config.toml
n_mels = 80
hop_length = 160
norm = "layernorm"
num_labels = 51
init = "torch_default"
beta1 = 0.95
Rows from block 9 of a small multi-label audio tagger, named by matrix and row number. Rows with one number belong to one neuron. Each number is 500 + 25 x the weight over its row's rms, rounded and kept within 0 to 999. All counts start at 0. Numbers have three digits each.
After each neuron's rows are labels from the 100 clips, of 14976, where the neuron reaches its highest value: "peak on" is the class under the peak. Only what is clearly more common there than usual is listed. The data: synthesized solo parts of chorales (CocoChorales). In brackets: how many of the 100.
# fc1: first MLP up (model.blocks.9.ff1.fc1.weight, 512x128), inputs 64-127
# fc2: first MLP down (model.blocks.9.ff1.fc2.weight, 128x512, transposed), outputs 64-127

fc1.223:482486537521537503487452478493451513577529494494507568523442549502518526503527505528510529513531486510522488493487510513512465491505514505529516439505501512498514501517515486439453536485453494
fc2.223:495504490480497510482530493498507493431464509514485453492534463515473498513421505475485478497468512486492511558530515476499510479500483507470453559492507486518495489498487499501513479504571480
peak on: G5 (34); D5 (33)

fc1.415:509483487493509471500456484542478481474530533514483542534484506527486491509465527534492487534527499493455503507524523531505492502491469529524495499521522548525482504545532510509505502482474505
fc2.415:523499505533541501529464497533535478516492456492487460512503499494474539477490483518497518526492483480464519491503494495472525471519507496520509490488462484540488505494530471459498535540469493
peak on: D4 (100)

fc1.461:518489505499506464532507458489528541524531505504509497489460505494476525473493487505500498549507518502517519495490503492518540517510538570505507478511513457530491517464496518545560499514463538
fc2.461:507465494510525552507490464466482483519485510517535472466450520537465524571516487508459518497482521518544538523488469520477508465486528469475542529458489508474529496500510500514483483470482492
peak on: C3 (66)

fc1.19:517506486532505472527466513509489525485487501439495476492463532488503545464503513510501493530505492499501497504505509486512491505479496502455501526485504485511473506488529461478519510544472506
fc2.19:487497497464496512506502532537458523483475526504528501497546451490443511511490496489505494493499537499478497511499458523460481488535475558518491558504513470506490477501470531524491546471528454
peak on: D4 (100)

fc1.317:521525507513537492475487487457511519431472474539494535511446477494487481480480526513536488517541491482477495524443506488504524482457527513479520517506505523461525472491495483472459455519471523
fc2.317:522483483501478503526472501529520510465466475479514499465497463493473472537541507511496507538551438464467483487505530519550493504498559543469495501467540459498523489494503485531523463481497503
peak on: D3 (91)

fc1.183:469477475465456498512564507484490503461527515505501512497487496504489530486516486532517531482541492541507488463524505515538561463469506491520489550481470501456488474484512535494480499510501509
fc2.183:518484477565526466512463498490483488532519502523475513500513493525516488495490469499479517486509463528483501461527498520481525504500489474483453446517484496490499535519463497529513467495488527
peak on: D#5 (45); D5 (31)

fc1.129:519472527506519531530496534543470472458474486497501459494512428503505488532446506464507491494515481504505462526452547471511473507509521503478510510500475482511545490480513510488519471498544529
fc2.129:458510521540512500481511498472513505450519476510441486440481503519517503502477485464507480494491489452539493507500483479476538473481541514520492491507487485533495520488495548521558499518444516
peak on: F5 (100)

fc1.334:496470484517517532493526546467498476469489511449489519470530527524496537470464456514491468549503492474518504492517492511462524517523525500486529479443517512473499556496524535504470475518486487
fc2.334:543509511527514484521529420553511524504514475540497504507489504469490536469501502484502519513528490494473491513506509495481477539442483541499513474522513545527511517539444446489562529528497485
peak on: F#3 (48)

fc1.460:515513497473532462483494481496534522505483529522542482503504520474480460475514474549495487484535507537514518449511499517552508478521507504501491434504528457495513531508500510520504517504538457
fc2.460:514473529495446544523473501486479482516507488517457525503486495530514520521513511468534524496472466528480500514470539476436491508441454484481539500481490524472487497456515502464468505445499515
peak on: A#3 (96)

fc1.374:517499502490506462539522500508481509487505545543453497498493469480510531492570488541534527517478518452465529524508501501527464494461494505491484494505500493486499513514443491483482485507490498
fc2.374:516519493513519551456494514549475509501556483416510487497521504489506483507500475524467497480537518515468452447483461496487481507474468490512508513525495527500478468494533470479509494496519492
peak on: D4 (100)

fc1.164:474471475545520474515548473514482502489525527511462512509496471522516523495554489468497483484488497491484495457521533476522451520511465486470494483485466529487508533478503502556519520498540513
fc2.164:491506561489484489508480536452516477518532516509531493523500513515460457525483513526536550500469536551485483495510534498506507519508560491519487484500508478510500503515521470517509490505510509
peak on: D#5 (100)

fc1.3:485523518510530524527517503517503553492505551533530491460481522495510511454534537522517561532515496481525486518477529541485538489500471504486496500545457465494478529514485528457480490498478506
fc2.3:499490485489493515539513514477564461503512444536550515504541484498509490547497501464478491507539467533491511511520491478488464503480522492485515520498501507526515440473486469492521499504487479
peak on: D3 (94)

fc1.216:526531506512506474496501524496511481472478452516545493514507446477520488491481500529456525529512492515491517458528537436471498461491563499490444489485524495517539494478518507533487534484469495
fc2.216:565454512538448501499489536487483503497527488505530488513470485536486490494514492504479502520479504482506496499463536527513484544505511494555499442488484522514504555485506507501528474513488504
peak on: A5 (58); A4 (42)

fc1.205:449534504516528510534504497474487523509514486547472527477481514544504490494479517503534468538509507448487489472534494441512556453551485533514523524483496524465465520490515541488508492487511500
fc2.205:517466490490487543495499530470496456467552495516506490525509491517493502527513501485472447529506477526466516528502510511490509544504497491462487460557493503500524524511519471496498500545516551
peak on: D3 (100)

fc1.212:507502485510479493496455472554471489501502502477448547474506531506506479467480444505482510526518487547509493533532531444496523536498550486508521501501543477474508475522488501525480505496523534
fc2.212:511505485528512513492533471461507491494514493505555484549476500498500554547491511471532499478526479490529527502503503524503492473524508490525449538529501539513480486469472486477491499507502476
peak on: G5 (90)

fc1.52:481499463474488512522492490533548499508493525481469476455501465478475537534523474498509504486510525474550501469484482477484517507463506505480468437467479493491526498533496472499461490491509465
fc2.52:529516516452461491460519494514460482522514515497495493539536477486507485480461513471469507541496468514501511558515548500512477453530503494508535451504523523509516472482501502515539507481549534
peak on: D4 (96)

fc1.154:458422506482467487523478499545531503530489495504488534484463527522475499486493473507517501543480515524518471490526514497513483461462522466524492468510486507498526491504537458485514519487534459
fc2.154:486528489529484493464528504496484475459492564499505498506501472503558535490514468522525496482522489475543562491494483518506505512502478479461547530523468526478498529480497565496491483474501514
peak on: A#3 (98)

fc1.97:492518491490517503514556561467482491538498511485492495490502500463514500494491503492490486472502500512466559468513495513536477500457544480501465475511480497454499523549520474505527502461493485
fc2.97:522464520482525494483505495487461464478541482493530524499454527511511458474473443487487495531501527486551436500474497477514521531488486471494524526493534477513485499467494503536444497511519512
peak on: D#5 (95)

fc1.321:481470509500480554503480481492509531482532495501489527534504470477484502515472498542492533547510500485478481518491445554525479481453489540557493512564508520528479454502513556502512509527481483
fc2.321:477513540461488511491521484548513468517514482490513492465530478458470512510490472515453517497504498471493495502518497494520524542497479478475509467514474529501507502498535492488498500517468534
peak on: F#3 (100)

fc1.13:542552529492541515478528494512499513504482476514478518514479465454511497480497533493548532505508489525477502497489472516502526500470501501527499478501527529511519486518528539524497484520527577
fc2.13:488465513477480533476488492512479489497534508507509523445558482502483493500480491521501460529525501522494513527500523457511514507508476463489502515507525490515514496492487477498472518477475468
peak on: F#3 (70); C#5 (30)

fc1.306:509483503453491505526553508477530492463524473524500494480492516507491499475468501512523516518547485455471474528492462483528485462510504502544484497552537515500521505511544517525468512493445535
fc2.306:503501521520532503486516515493508478523519478470498471499520496486508515469490464477498524477541478491518464506475519519468561483514479462487531508529516556503543515517485484499489476512448555
peak on: D3 (99)

fc1.167:507452510485506543489468532505511488517448483475465508534537526521473496482458513517474502540521457472444510536492488484473471462532503472512501508489483516465494473472480521498475508478493484
fc2.167:513548503496462479508486492563509483474516536501483458498461496450519515530515492476513506500549501486506496547531490510555494523490527506525461518510501512558472486518501480471516481553515538
peak on: D4 (95)

fc1.123:528493499496453535500474493492519550520504478497453500476469507487506500510467528533504502460465515473497488519496501466494516511466492455531516496501517484531526465507475556501516508476547525
fc2.123:442489536500519533523540539507503469524500493485505539471485530461475526498546519470495499486511517485498515493498508527521510514515517506479454525466446531529476498468568509507449492503503468
peak on: F#3 (73)

fc1.478:527459503539530467499474459491495551489466478490467460482491502492508513529449526514505505521503515516509541494539510485529526503477498511522513534461478472521476491495505500515522451533500515
fc2.478:487500491468512491508469477523508463488540547475489478507530469492475507472543489524488489506489555480484530500466472544442504467486494485498476515530506515458468497449500517501501497478515511
peak on: D4 (65)

fc1.112:525517532485501439464470527492504480485499514517500507489508490486508492492467539535499554500518528562490461520515552500529485514461494528529540444491449497544516469501549511492515505516495535
fc2.112:515493470498530520540538497489507520505538497485506484449466507527513484505507545518477487526468464513515522508511468467505506473509530505475521508518511505488512507519486536528546482454488450
peak on: D4 (50)

fc1.452:503485503491528460525523520511473542465460503455501527457515496497503478508478484528494501470450522499493504453473549517501522481522506522472512504491463503482450533516515498511496484481496510
fc2.452:474451545502494483515468534498510501525494540488482470519520482524475494530511506494500526507512472507507482487520486524490549495465458473500557522495506459505528497531506505525521550502479501
peak on: A#3 (60); A3 (40)

fc1.272:510507498486501497532476485522517518518477529536476504559503468513483510520491503532512492537516544451506468463486484504440488481418480475461521495501501515473503519533479534494519494476497502
fc2.272:492432490503457514526507515532483504497522504491480478537470483504476501489545505528471492498465530526470525477539543527502493506501475500432532485447490546523481516521497538480544482496486511
peak on: A#3 (78)

fc1.106:546482508507488507510523495497513505459498518508485494457476511472469494481493444495481543502480532507546494462440493470500450517480512509468452469520511511521547460448475512481513480492473510
fc2.106:511502491509543521550468474480493554517519507541474460519469550476468509510505504498496467502488527486501449516466485514480489472484570487507526461503457488492508500505481515531516472497470503
peak on: C3 (79)

fc1.66:520509501501522487530494486524511496469500510464547493467502534484467543471502523503480562502497517501493526467448514533527505461506526516483480475515468497513521512489471485479521488553501554
fc2.66:483509507499543524473508539449470494524523504505494490532501500500497486525465457494486462530493482512516475510538511482520501474494522498494493480483477495535523485456459531499496463466469566
peak on: D3 (42); B2 (27)

fc1.113:522493548512488510462490477476541483481482482542526542522466498513517503497496463515477540541496519533479461509468498503521485538535496500521524485509525463511499497518500550471519539506499499
fc2.113:461512515513509523477493576533484516513489486476494527466476474447509519497507527524448499508477530477471519490499508502537525470443492507460478523525461492507504510517501501487492457479494502
peak on: A#3 (100)

fc1.213:520520475485525509519495480515497519498482474534529490504521502488511480497471482506437540566478499498456459475520533469488525506516541520511470469502533509550546488493513503486522539454510506
fc2.213:508459529500457482500511491512442483489496468544538501498508522510551453488492482510487496541494493526500524493524495521503516521523484535508521503508447485540490520488492519530522486510493522
peak on: A5 (100)

fc1.186:523497455545553529481499472478518504516497505574504453484482531510500490535521523539509491488505469519490491473491480536506536491505521513486551457521503486500510502499508516515481500526474492
fc2.186:471512508453468515498525485505508555485503487496500491480475455496478493468505495481555538497494521518521452531507511508481513490518503478465495522464470500482481478518515553452533506481510514
peak on: D3 (100)

fc1.339:510535464532513472527521533492507487465476451512508490502518490531485485476465512517463490522471536470495501458515499495493500482493498528557466489476513523498556532454507525486511498518470513
fc2.339:526515519539490497505502476520505511532518495524530503472494506516554503511476523500454489491505489506488505462523508509524496488511495546537530494513443510559464513515523517573490460508517516
peak on: A5 (100)

fc1.481:496502496528512537542537537479490458491474460486470494489479515475509463477472478505477543520530493477490514513457503471481472500494530510526497538494505528488538482518525499483509493491502489
fc2.481:520510551474488456530490508510480516462512507495503493449495461487471507486553440495473467479506491521501487513491514475505518483492529519513471504496528501532497505485469458554537505482454481
peak on: A5 (80)

fc1.237:516501502502473525488500533530479458492511510547483538515461465498505532520501451466459513557450490469471514522489542505474510485519552468509481501499487510500476494500489530480533518489458501
fc2.237:444504538516469470499478504499500467499480507529475480535513484465502505458538527553512478485505503508526470462534458462491512495518504502510494504480525494553521557478491520520527519523534463
peak on: F5 (98)

fc1.184:537526472514520477513535455479492480473526524509525475473469484517509491527507518548526510494552500452468482512501498494473541491490562478519501505485520498476537511509491495524483494500510510
fc2.184:493495508515506505482515533499486477498557488462488461521486491463479511496527461500515476481553459454488448529518499541456517553470467480499497538499510505533507497503535499513474580483505486
peak on: D3 (100)

fc1.372:454486496517513518471463506535490484502510481553517495486492493485475527517521525481479490495484524545491481511521532524509478522511504503532522484520513538510470476477489538525480535492533445
fc2.372:501491498543495477541555538511524471510494489457542538496541499521528492527492483491471510500498484523509504496486484512480501504448426504504494492477499482496506558502496445481515480496521527
peak on: F#3 (99)