Rows from block 6 of a small multi-label audio tagger, named by matrix and row number. Rows with one number belong to one neuron. Each number is 500 + 25 x the weight over its row's rms, rounded and kept within 0 to 999. All counts start at 0. Numbers have three digits each.
After each neuron's rows are labels from the 100 clips, of 14976, where the neuron reaches its highest value: "loudest" is the band of the loudest frequency at the time of the peak; "top examples" is what is common among them. Only what is clearly more common there than usual is listed. The data: synthesized solo parts of chorales (CocoChorales). In brackets: how many of the 100, against the usual share in percent.
# fc1: first MLP up (model.blocks.6.ff1.fc1.weight, 512x128), inputs 64-127
# fc2: first MLP down (model.blocks.6.ff1.fc2.weight, 128x512, transposed), outputs 64-127

fc1.278:489542504528508479536511486503521536560488530503500506567491515477537492504560484538506503501503530490517517476531471523460573509513560504503517483500516508497508477500488528503503454478501483
fc2.278:524492481498472500461497516548536469492545498508473516503497465484485496450496511518502508528489551492487451461523543481470465504454471468472495545471504475521471479511491545492493493499533503
loudest: 500 to 1000 Hz (67 vs 26.9)
top examples: note C4 (61 vs 11); note C5 (38 vs 10.3); cello (29 vs 9.9)

fc1.256:478508459502481503540515476472552527507540507463471495470473495471489486469524518518489536527460523479509481452499520507524498481474518465526470518436488541487518494507488456514508534487533539
fc2.256:461530542472495486529524549511493497514494489447469530494483468485477486497539488503489485486518532485485534518523504506477527523456520520490495517511506512494532503456516479482517521476458495
loudest: 500 to 1000 Hz (84 vs 26.9)
top examples: note D5 (100 vs 8.2); note E5 (54 vs 7.7); flute (43 vs 8.3); horn (33 vs 6.8)

fc1.0:463510439541476478524496490513472524517478539514522496511513468508457509470491519486500472493526459524470486540484492455510522478515514530483506513469478506514497504500471515549475498503422485
fc2.0:513449518533509505530475536459524500461500533518470509506499521531507501481500499549513532498549506528526474570490529498530504531516466499509500468518482472492523527479490495532510523555508500
loudest: 2000 to 4000 Hz (26 vs 1.6)
top examples: note F#5 (84 vs 7); violin (69 vs 13.8); note E5 (32 vs 7.7); note D#5 (30 vs 8.9)

fc1.401:533512513491481454512497478462487499445483521537501528519523466504478540475484551520501532497521516469476466532536504528484464500446523494535477488483491501504515527488503493507546473530486477
fc2.401:506483500538521541511449540496538478471501507469535491474484471487523477513526465503546540545476512473541525480502535542483503504503533498489488486471495468546485502477491541517444533492498492
loudest: 2000 to 4000 Hz (31 vs 1.6)
top examples: note F5 (100 vs 8.3); note D#5 (70 vs 8.9); violin (46 vs 13.8); note G5 (45 vs 6.3)

fc1.292:492501484520488518475547520474499483514486494512522516490465513540515476515523538512500478487467522517547465515484514532486565515507489471519512494501486495480513475538482493513514453485505462
fc2.292:531478506459483509479509470496488462490568485480510465512511454500496535470501476486473459482484469551488491529504521478498467430504507479490469505461494466509484488501477428462502499512512485
loudest: 250 to 500 Hz (81 vs 40.1)
top examples: horn (87 vs 6.8); note B4 (79 vs 9.4); note A4 (40 vs 9.1); note A#4 (32 vs 10.7)

fc1.309:477489548528498511500481506500501514565469508539531466541507471460469519488490525488520489508531483498512495529487497502479533505539536543509479473480498515523496513483494525495529482488529540
fc2.309:518493512509444514469454468478465499498505522532526485520504476497492520453495511435554515507490516508494492485448483504454472535503506504490459495496501471506484548509496489495494500529492492
loudest: 500 to 1000 Hz (67 vs 26.9); 1000 to 2000 Hz (31 vs 12.8)
top examples: note F#5 (100 vs 7); note E5 (44 vs 7.7); flute (43 vs 8.3); instrument: trumpet (37 vs 8.4)

fc1.93:501478527539486498544563478526525510506520481491472520519532511498479488489504498504524514520526507522526494515513545509517466501502484533531476511516492491475513516478498468483514541467477518
fc2.93:467475499486483509499528532495470489529456539520497473489483528473481482548522460500501507453516437505507506504531512484534531469485502511458501514507480506446453497512510456469484505503478517
loudest: 500 to 1000 Hz (87 vs 26.9)
top examples: note D5 (100 vs 8.2); violin (85 vs 13.8); note C5 (38 vs 10.3)

fc1.467:495511474494456502540528502479499466547549519445497482510488521542513490486494500521458519530473510435501541484517491473517528477533534520504474519489505479467494498488512478478526476493489514
fc2.467:463467514484531520523462502502498471533544487457501486524502533525495504515514516477477517497527552458522512549528476485467512495488519489519498533503488481495495499486528432470512512481542530
loudest: 500 to 1000 Hz (57 vs 26.9)
top examples: note C#4 (88 vs 11.8); tuba (84 vs 8.7); note G#3 (53 vs 8.1)

fc1.400:515516518490475547488538484522483469503501529503500496462461502544475513465474523523455519499498496497482483519484509488538489527502568552449503516469508497511500501475484493493524505531491478
fc2.400:502511493493484483507440505492479494481486513520484575486519499488502500501473462451499501485480497487521454505509478522509491455508514476496501473454537459472470517493516451505511533499517478
loudest: 1000 to 2000 Hz (50 vs 12.8)
top examples: note F#5 (75 vs 7); trumpet (46 vs 8.4); note E5 (40 vs 7.7); note G#5 (35 vs 3.7)

fc1.460:465524490494479482504478503536509484487523530551514543513465464498495511480486486487515477536460478513512514502507519488466508510486531535481545503504511499493548502513514522459514492502492453
fc2.460:510496483499515505497492485477527514481483521458525511519498477481478529504544514491486483505530497469491480524462508441486514483540548472510466518522492481531523420517456489503514518486494532
loudest: 1000 to 2000 Hz (41 vs 12.8)
top examples: note G5 (52 vs 6.3); note F#4 (48 vs 8.4); trumpet (31 vs 8.4); instrument: oboe (28 vs 8.1)

fc1.281:496540516537501501514481487524494495538502533525475498477543506477509505489536492529481481506514456496518491498503535453523497496512492493548473489541503504519506527551453470512500520429497530
fc2.281:510521525512506514492541519483471476479522455539554486482517444469497513539505506457426524486493493527478495495514521492474511483476458504470487480530462516489501536508537467461492510506498501
loudest: 250 to 500 Hz (95 vs 40.1)
top examples: note G#3 (95 vs 8.1); tuba (95 vs 8.7); note A#3 (48 vs 10.2); note F#3 (45 vs 5)

fc1.320:479526539484486504482550446497531523495453524510499508483540519515483515491563463483499489518485506490485462529506504561476497506476478518495531508464453497466551469526515470484484505501500479
fc2.320:501498509459476528443487517494489461504505492462508494480500492461537445502518524490483469489474497522501528527472532502543515497491487495533526490444519502509489476500524435499457477501512501
loudest: 250 to 500 Hz (100 vs 40.1)
top examples: horn (100 vs 6.8); note A#4 (91 vs 10.7); note C5 (39 vs 10.3); note G#4 (29 vs 9.1)

fc1.463:507495499514471508462512496488474515511477470522504530496476539479469457476522528460511467521456517502500493520534507533490536481490532467496496515501536522470464509508469523483458507512517550
fc2.463:532483518510500559452519558505517523471472489530474511500494528527482527493538482494513466497525519516522483512463517552452498540508509527496482535504536490508528515480495527484467525560539524
loudest: 500 to 1000 Hz (64 vs 26.9); 1000 to 2000 Hz (36 vs 12.8)
top examples: trumpet (100 vs 8.4); note G5 (95 vs 6.3); note F5 (47 vs 8.3)

fc1.459:481556550485534514480541501506479504507542528552510518487483493522495504500540460479468508515535517482506474520509513507486552491471487505537503481452486506440510474522502482515548520493492506
fc2.459:486489502481447504480488461522525527499475494468525527492482529513484490469528486520492527490505459472477511523533526464507458476516480476520508488464524487519541487497496502501502500470499466
loudest: 250 to 500 Hz (91 vs 40.1)
top examples: horn (100 vs 6.8); note G#4 (85 vs 9.1); note A#4 (47 vs 10.7); note F#4 (35 vs 8.4)

fc1.422:534490488502466493504457478468471491543542490513537509522469487481511526472499492489499479520501475460519485478495438528496524486469532524481461541455495505480493472486519525517497514506465480
fc2.422:458479509494515518536499476483498533520476548519492473479508519510545482498481517477473538475483548476530508475525483477495497499499449484514498518502517457503461503499517523492502503503525512
loudest: 250 to 500 Hz (76 vs 40.1)
top examples: note C#3 (78 vs 1.5); note G#3 (64 vs 8.1); bassoon (52 vs 8.1); note F#3 (39 vs 5)

fc1.448:515557533523466574496471480526476508493504504487454473482537535483532472501446496474498487518525510500539463504501461462518472510508544525476517484449497487532489507493484502495510516493497524
fc2.448:478472462501531511508482546509493469517481492560520531491500452468473580481487487528554517484519532494452526474540501501449523525501487496523452520503510500519497461495479472475466500517505497
loudest: 500 to 1000 Hz (64 vs 26.9)
top examples: note E5 (79 vs 7.7); flute (56 vs 8.3); note D5 (36 vs 8.2); note F#5 (28 vs 7)

fc1.195:508482542469477536523452489557501503484522514550512484487509480513462532477488540566515504535499495501529527520508508464447469498506496526506519504470510501510514497513469506498532480476470522
fc2.195:485531475505506524473465509513506531542482523509485463515474472480507473499464451512490518491486484495477478509504551489504515541506529420477471464512515516494477503525529509511527464520478474
loudest: 2000 to 4000 Hz (49 vs 1.6); 1000 to 2000 Hz (34 vs 12.8)
top examples: violin (73 vs 13.8); note G#5 (72 vs 3.7); note F#5 (56 vs 7); note G5 (39 vs 6.3)

fc1.41:501499535531470544507444492512514491476515475516523476502513511536542453493507479489537503510462545465534467521500519488505486549504487523537490537496514462527554492512512530517551476502482530
fc2.41:512450512452569458493498544512523486507498503496477510478512499524525480477484500474483529528487503500474529465465471522459509526514504469512460495484486530497505511520481504496469505502529491
loudest: 500 to 1000 Hz (70 vs 26.9)
top examples: violin (99 vs 13.8); note A5 (73 vs 2.1); note G5 (46 vs 6.3); note A#5 (27 vs 1.2)

fc1.160:520508496505475520545453513506476475488448487486478518488474453518533459508494468523466515530511451476474494470501537479489530504490490464461535506503493508525471451482513489487492524504482490
fc2.160:499494517495515474521513499542466478484442473510535532526494465497521497515516514490482529516494473467536543476497532482487468485475503507504520514425498500523471468449515526495502505471518467
loudest: 1000 to 2000 Hz (53 vs 12.8)
top examples: note G#5 (100 vs 3.7); flute (83 vs 8.3); note F#5 (51 vs 7)

fc1.315:485479502529472483501499490491514464569496485495455511460492470525509520513562497485488529507524489464469517505507534479491498516459548449501428515496526477492517520466507513475530505504473489
fc2.315:515432510488499505470491501476507458540511516532477510530563495468501489530503510482474480532462495480476487545530477536520503512473546499520472488489527464472497499483531467472519502495513522
loudest: 250 to 500 Hz (85 vs 40.1)
top examples: note G4 (80 vs 7.5); horn (66 vs 6.8); note F4 (40 vs 9.1); note A4 (29 vs 9.1)

fc1.49:524514486537514509466536515527499502536497502504473500501477492506495515508521533509490526493527470501524513477516524516505560478498541513538487474474468520481480514551463558529515516488473477
fc2.49:491502517514480540437483469488471478487523489514502545532485518481515496499473453519526496505544482515511479521481527480501524531463439529476532471483482538538507469478535483477490475472490524
loudest: 500 to 1000 Hz (83 vs 26.9)
top examples: flute (100 vs 8.3); note G#5 (84 vs 3.7); note F#5 (52 vs 7)

fc1.208:527515498496468517483526487473489506502478485488509548514497456504536470524528507483478489486498508497501477471536478463477549506512534496513476510511548527480519481513487562512494489457526485
fc2.208:454478529478497458500500503519500501513531483497492450470466510524503528512516495478539504510470497527498518492490488476525523485485548484514493479499528487494519524467448473491505527550455517
loudest: 250 to 500 Hz (81 vs 40.1)
top examples: note G#3 (100 vs 8.1); tuba (51 vs 8.7); instrument: cello (48 vs 9.9); note F#3 (42 vs 5)

fc1.361:527488498440518474545527450491511460508508493486471556460483506544489462516489464504547530551465509453494487473540468497521486494471453492498506538496523525506458462513456477463486495489468517
fc2.361:475500461496502535459480525460539478499503497530521516542501490534491533528511522513483514464533455522499520522487543506529509506494493483508546483507487485503518569491548491514548500531477511
loudest: 1000 to 2000 Hz (58 vs 12.8)
top examples: note G#5 (100 vs 3.7); note F#5 (53 vs 7); flute (41 vs 8.3); instrument: trumpet (40 vs 8.4)

fc1.163:472542481546479473538495491487515482514478526481529526498505478494500513475534451530497526455529493483476492499491490472516487484502504496529503487467472493499517529528487502519537472482463460
fc2.163:524498493484494525494496544531513469500533505505499478510546504509483479486490497512533487498526523510516500553501505503524484505498510493468553456552532512448511516463506497439479493498529485
loudest: 250 to 500 Hz (86 vs 40.1)
top examples: viola (98 vs 8.5); note E4 (66 vs 8.6); note D4 (37 vs 12.7)

fc1.151:541484487526547463496506476513510516488491493535543533480500485514503488488510487537512482473501497473536480492509546514536530493492515564506532464516473486490476540539485554521481451475513478
fc2.151:473467529463496490497497509506518487494515513482476478494502479499479493512513525511519530526538517565505478509521510479455511499449505527451485499484508474510529466496559464468513527470525502
loudest: 250 to 500 Hz (100 vs 40.1)
top examples: trombone (97 vs 7.2); note G#4 (96 vs 9.1); note F#4 (58 vs 8.4)

fc1.119:486503477523511528530467518524500538539498517525462470538505523518474515506549499469488518521550472520477470508540504510493470508518498512493517514502525502497518504467498488498534470473482499
fc2.119:463537481469494515518515509497507475483512547526522503494532529492482522502460475519507470476534460543480491506507526524560512529475457520480497510474503497463487506498469500507463567514484513
loudest: 500 to 1000 Hz (55 vs 26.9)
top examples: note B3 (100 vs 9.5); note C#4 (43 vs 11.8); note A3 (31 vs 8.6); cello (29 vs 9.9)

fc1.192:524496526536457492526527490507489502523501461550523536480520523509473468502508525500506491529474512453483504479515496473518495523522521476521490502484500499530492487511466546500525529502473544
fc2.192:496515531452523520491516538499504514499533500511517495511490508511514474459475499529499497479525464540501495460517519464485482470550493469502507456490526477480529450489490480485521439512471491
loudest: 250 to 500 Hz (90 vs 40.1)
top examples: note E4 (93 vs 8.6); viola (58 vs 8.5)

fc1.57:526499512502525536504490486539463513555439462507473494515485508534511534485541478510515508542478497478486496503521491486474471507495511477517439457476534504549484508501498531487495469515438499
fc2.57:507517483495499519477511480488549504479554512517444501491525511494545493492458472460507475493486490521461507552528511538495478505511508511505480487461515507507484466514502481542533516477481468
loudest: 250 to 500 Hz (89 vs 40.1)
top examples: note D4 (100 vs 12.7); viola (55 vs 8.5); note E4 (31 vs 8.6); bassoon (28 vs 8.1)

fc1.74:493462510528501483550542530481503467526516525505490511513514474514465475519472478460498509510514456508499449487494510487480486489488546502484528469498457525479509458476462530514503532537477496
fc2.74:468489504529508521524500472529525485515513472503483468459488480489506480475517501502533518534505550485503536485521493571468498492494525505506515475531537462465494500549500502483513507465492520
loudest: 250 to 500 Hz (84 vs 40.1)
top examples: note E4 (100 vs 8.6); note D4 (40 vs 12.7); horn (32 vs 6.8); note F#4 (28 vs 8.4)

fc1.417:512501509486474521440528497470490532489523506495445495510483504476450455474500493504515503508523525493530501512539504485487535499471535469540545550491442460466493496516453483498520524512516541
fc2.417:503442512518492510520547495508523495543467497474486489482512536455528494472496500513480476465482512532488479493467503532480518492512499531505484471475494524484532477513523502477482511526553523
loudest: 500 to 1000 Hz (91 vs 26.9)
top examples: trumpet (100 vs 8.4); note G5 (96 vs 6.3); note F5 (36 vs 8.3)

fc1.28:494516515519501517487512515506530524539543488538448479493569478492462516478451487490501535518504516454483496489531492516558489523480521520546505536449481479502474537489498520524523513530493498
fc2.28:511510493501558467546484471470496466521520494477562513509467490472523513534516482538491497454506525499529519496447499474485489514506470514485536510491512510553513481491521491461512508510527465
loudest: 250 to 500 Hz (71 vs 40.1)
top examples: note A#4 (79 vs 10.7); note G#4 (41 vs 9.1); clarinet (35 vs 8.8)

fc1.304:502463487516529465511532484514481507485493489466486490491479521523493500470509524475497499522487462545452537481552541549472538490465521516493507505553478528491494455467528495491496476501508511
fc2.304:473482507487443500497540485483491481527551476550488528518506525441521533485529531525529508486510492532547472496520529496503545450484480502501519545496520469514495485522491477529559517498453527
loudest: 500 to 1000 Hz (65 vs 26.9); 1000 to 2000 Hz (31 vs 12.8)
top examples: trumpet (78 vs 8.4); note D5 (50 vs 8.2); note D#5 (44 vs 8.9); note F5 (37 vs 8.3)

fc1.424:473467502509495513522478530448504498473481511486536474525461480504474492491544494488488472498505536528497527453478512542493442497504552536491470480548492525539519464495452492508484508493502510
fc2.424:503553546515514496494514521486531496510462479495476479525496514536494484487498485431492505447517504443506531527529509494509446484488527538511492504510517467520521494469547486467514436492529519
loudest: 250 to 500 Hz (82 vs 40.1)
top examples: cello (83 vs 9.9); note C#3 (54 vs 1.5); note G#3 (49 vs 8.1); note D#3 (37 vs 2.6)

fc1.474:408483546554494504519541519447502471515516527479488527539494529518548500460482507475513515509484495531474471486519499513483471497501488493509528473479497522502495528488501523504536472472484484
fc2.474:511501496481518475502534500527501496459482520501527496523496515523477512526511468512579477527534500484510526546534492522531503492511494540464471532473483508480459484520542512531473559483469491
loudest: 250 to 500 Hz (96 vs 40.1)
top examples: viola (100 vs 8.5); note F#4 (48 vs 8.4); note E4 (43 vs 8.6); note D#4 (43 vs 11.1)

fc1.431:535518497485513508511492488477489474447506472521487511492496506502488446473462513489549488509555483472523505524469486486492485461435560482494505486509502485498506456539501484523512513473444516
fc2.431:522553497535469511507463526465568500481470481457530480489535509502510470487529508487516512495502427508465443523478528501526525506513509512532516499487471502500524538505504496512490454528489501
loudest: 250 to 500 Hz (82 vs 40.1)
top examples: note A4 (100 vs 9.1); horn (45 vs 6.8); note G4 (39 vs 7.5); note B4 (38 vs 9.4)

fc1.277:508494467489476466513500529461487507488458502506511461474472490459448523463506472537554514490520488487520466479504457484491475502544515519521531501449501526529487492461491538552494524534489524
fc2.277:537485451532504426503461456492438518526491489475535490466499506503489538479489493501512519459497501487513527481464471514531474519502475495530477538461498460507520502493496512491500500523507468
loudest: 500 to 1000 Hz (61 vs 26.9)
top examples: flute (72 vs 8.3); note D5 (45 vs 8.2); note E5 (39 vs 7.7)

fc1.259:505482507521462467518462472512500523523487454524479503534524478508473515484514513517519442536492521498508492459512459441496542518507508476463473514494507493501498483504447520489523488488466519
fc2.259:564485500494468510489493488516496502483526497468456508488477470479474451483495473523500492482488475485508488526464474490525483539496476474469525490531520517487500543515534447530532436484517466
loudest: 500 to 1000 Hz (54 vs 26.9)
top examples: note G5 (89 vs 6.3); violin (47 vs 13.8); note F5 (35 vs 8.3); trumpet (27 vs 8.4)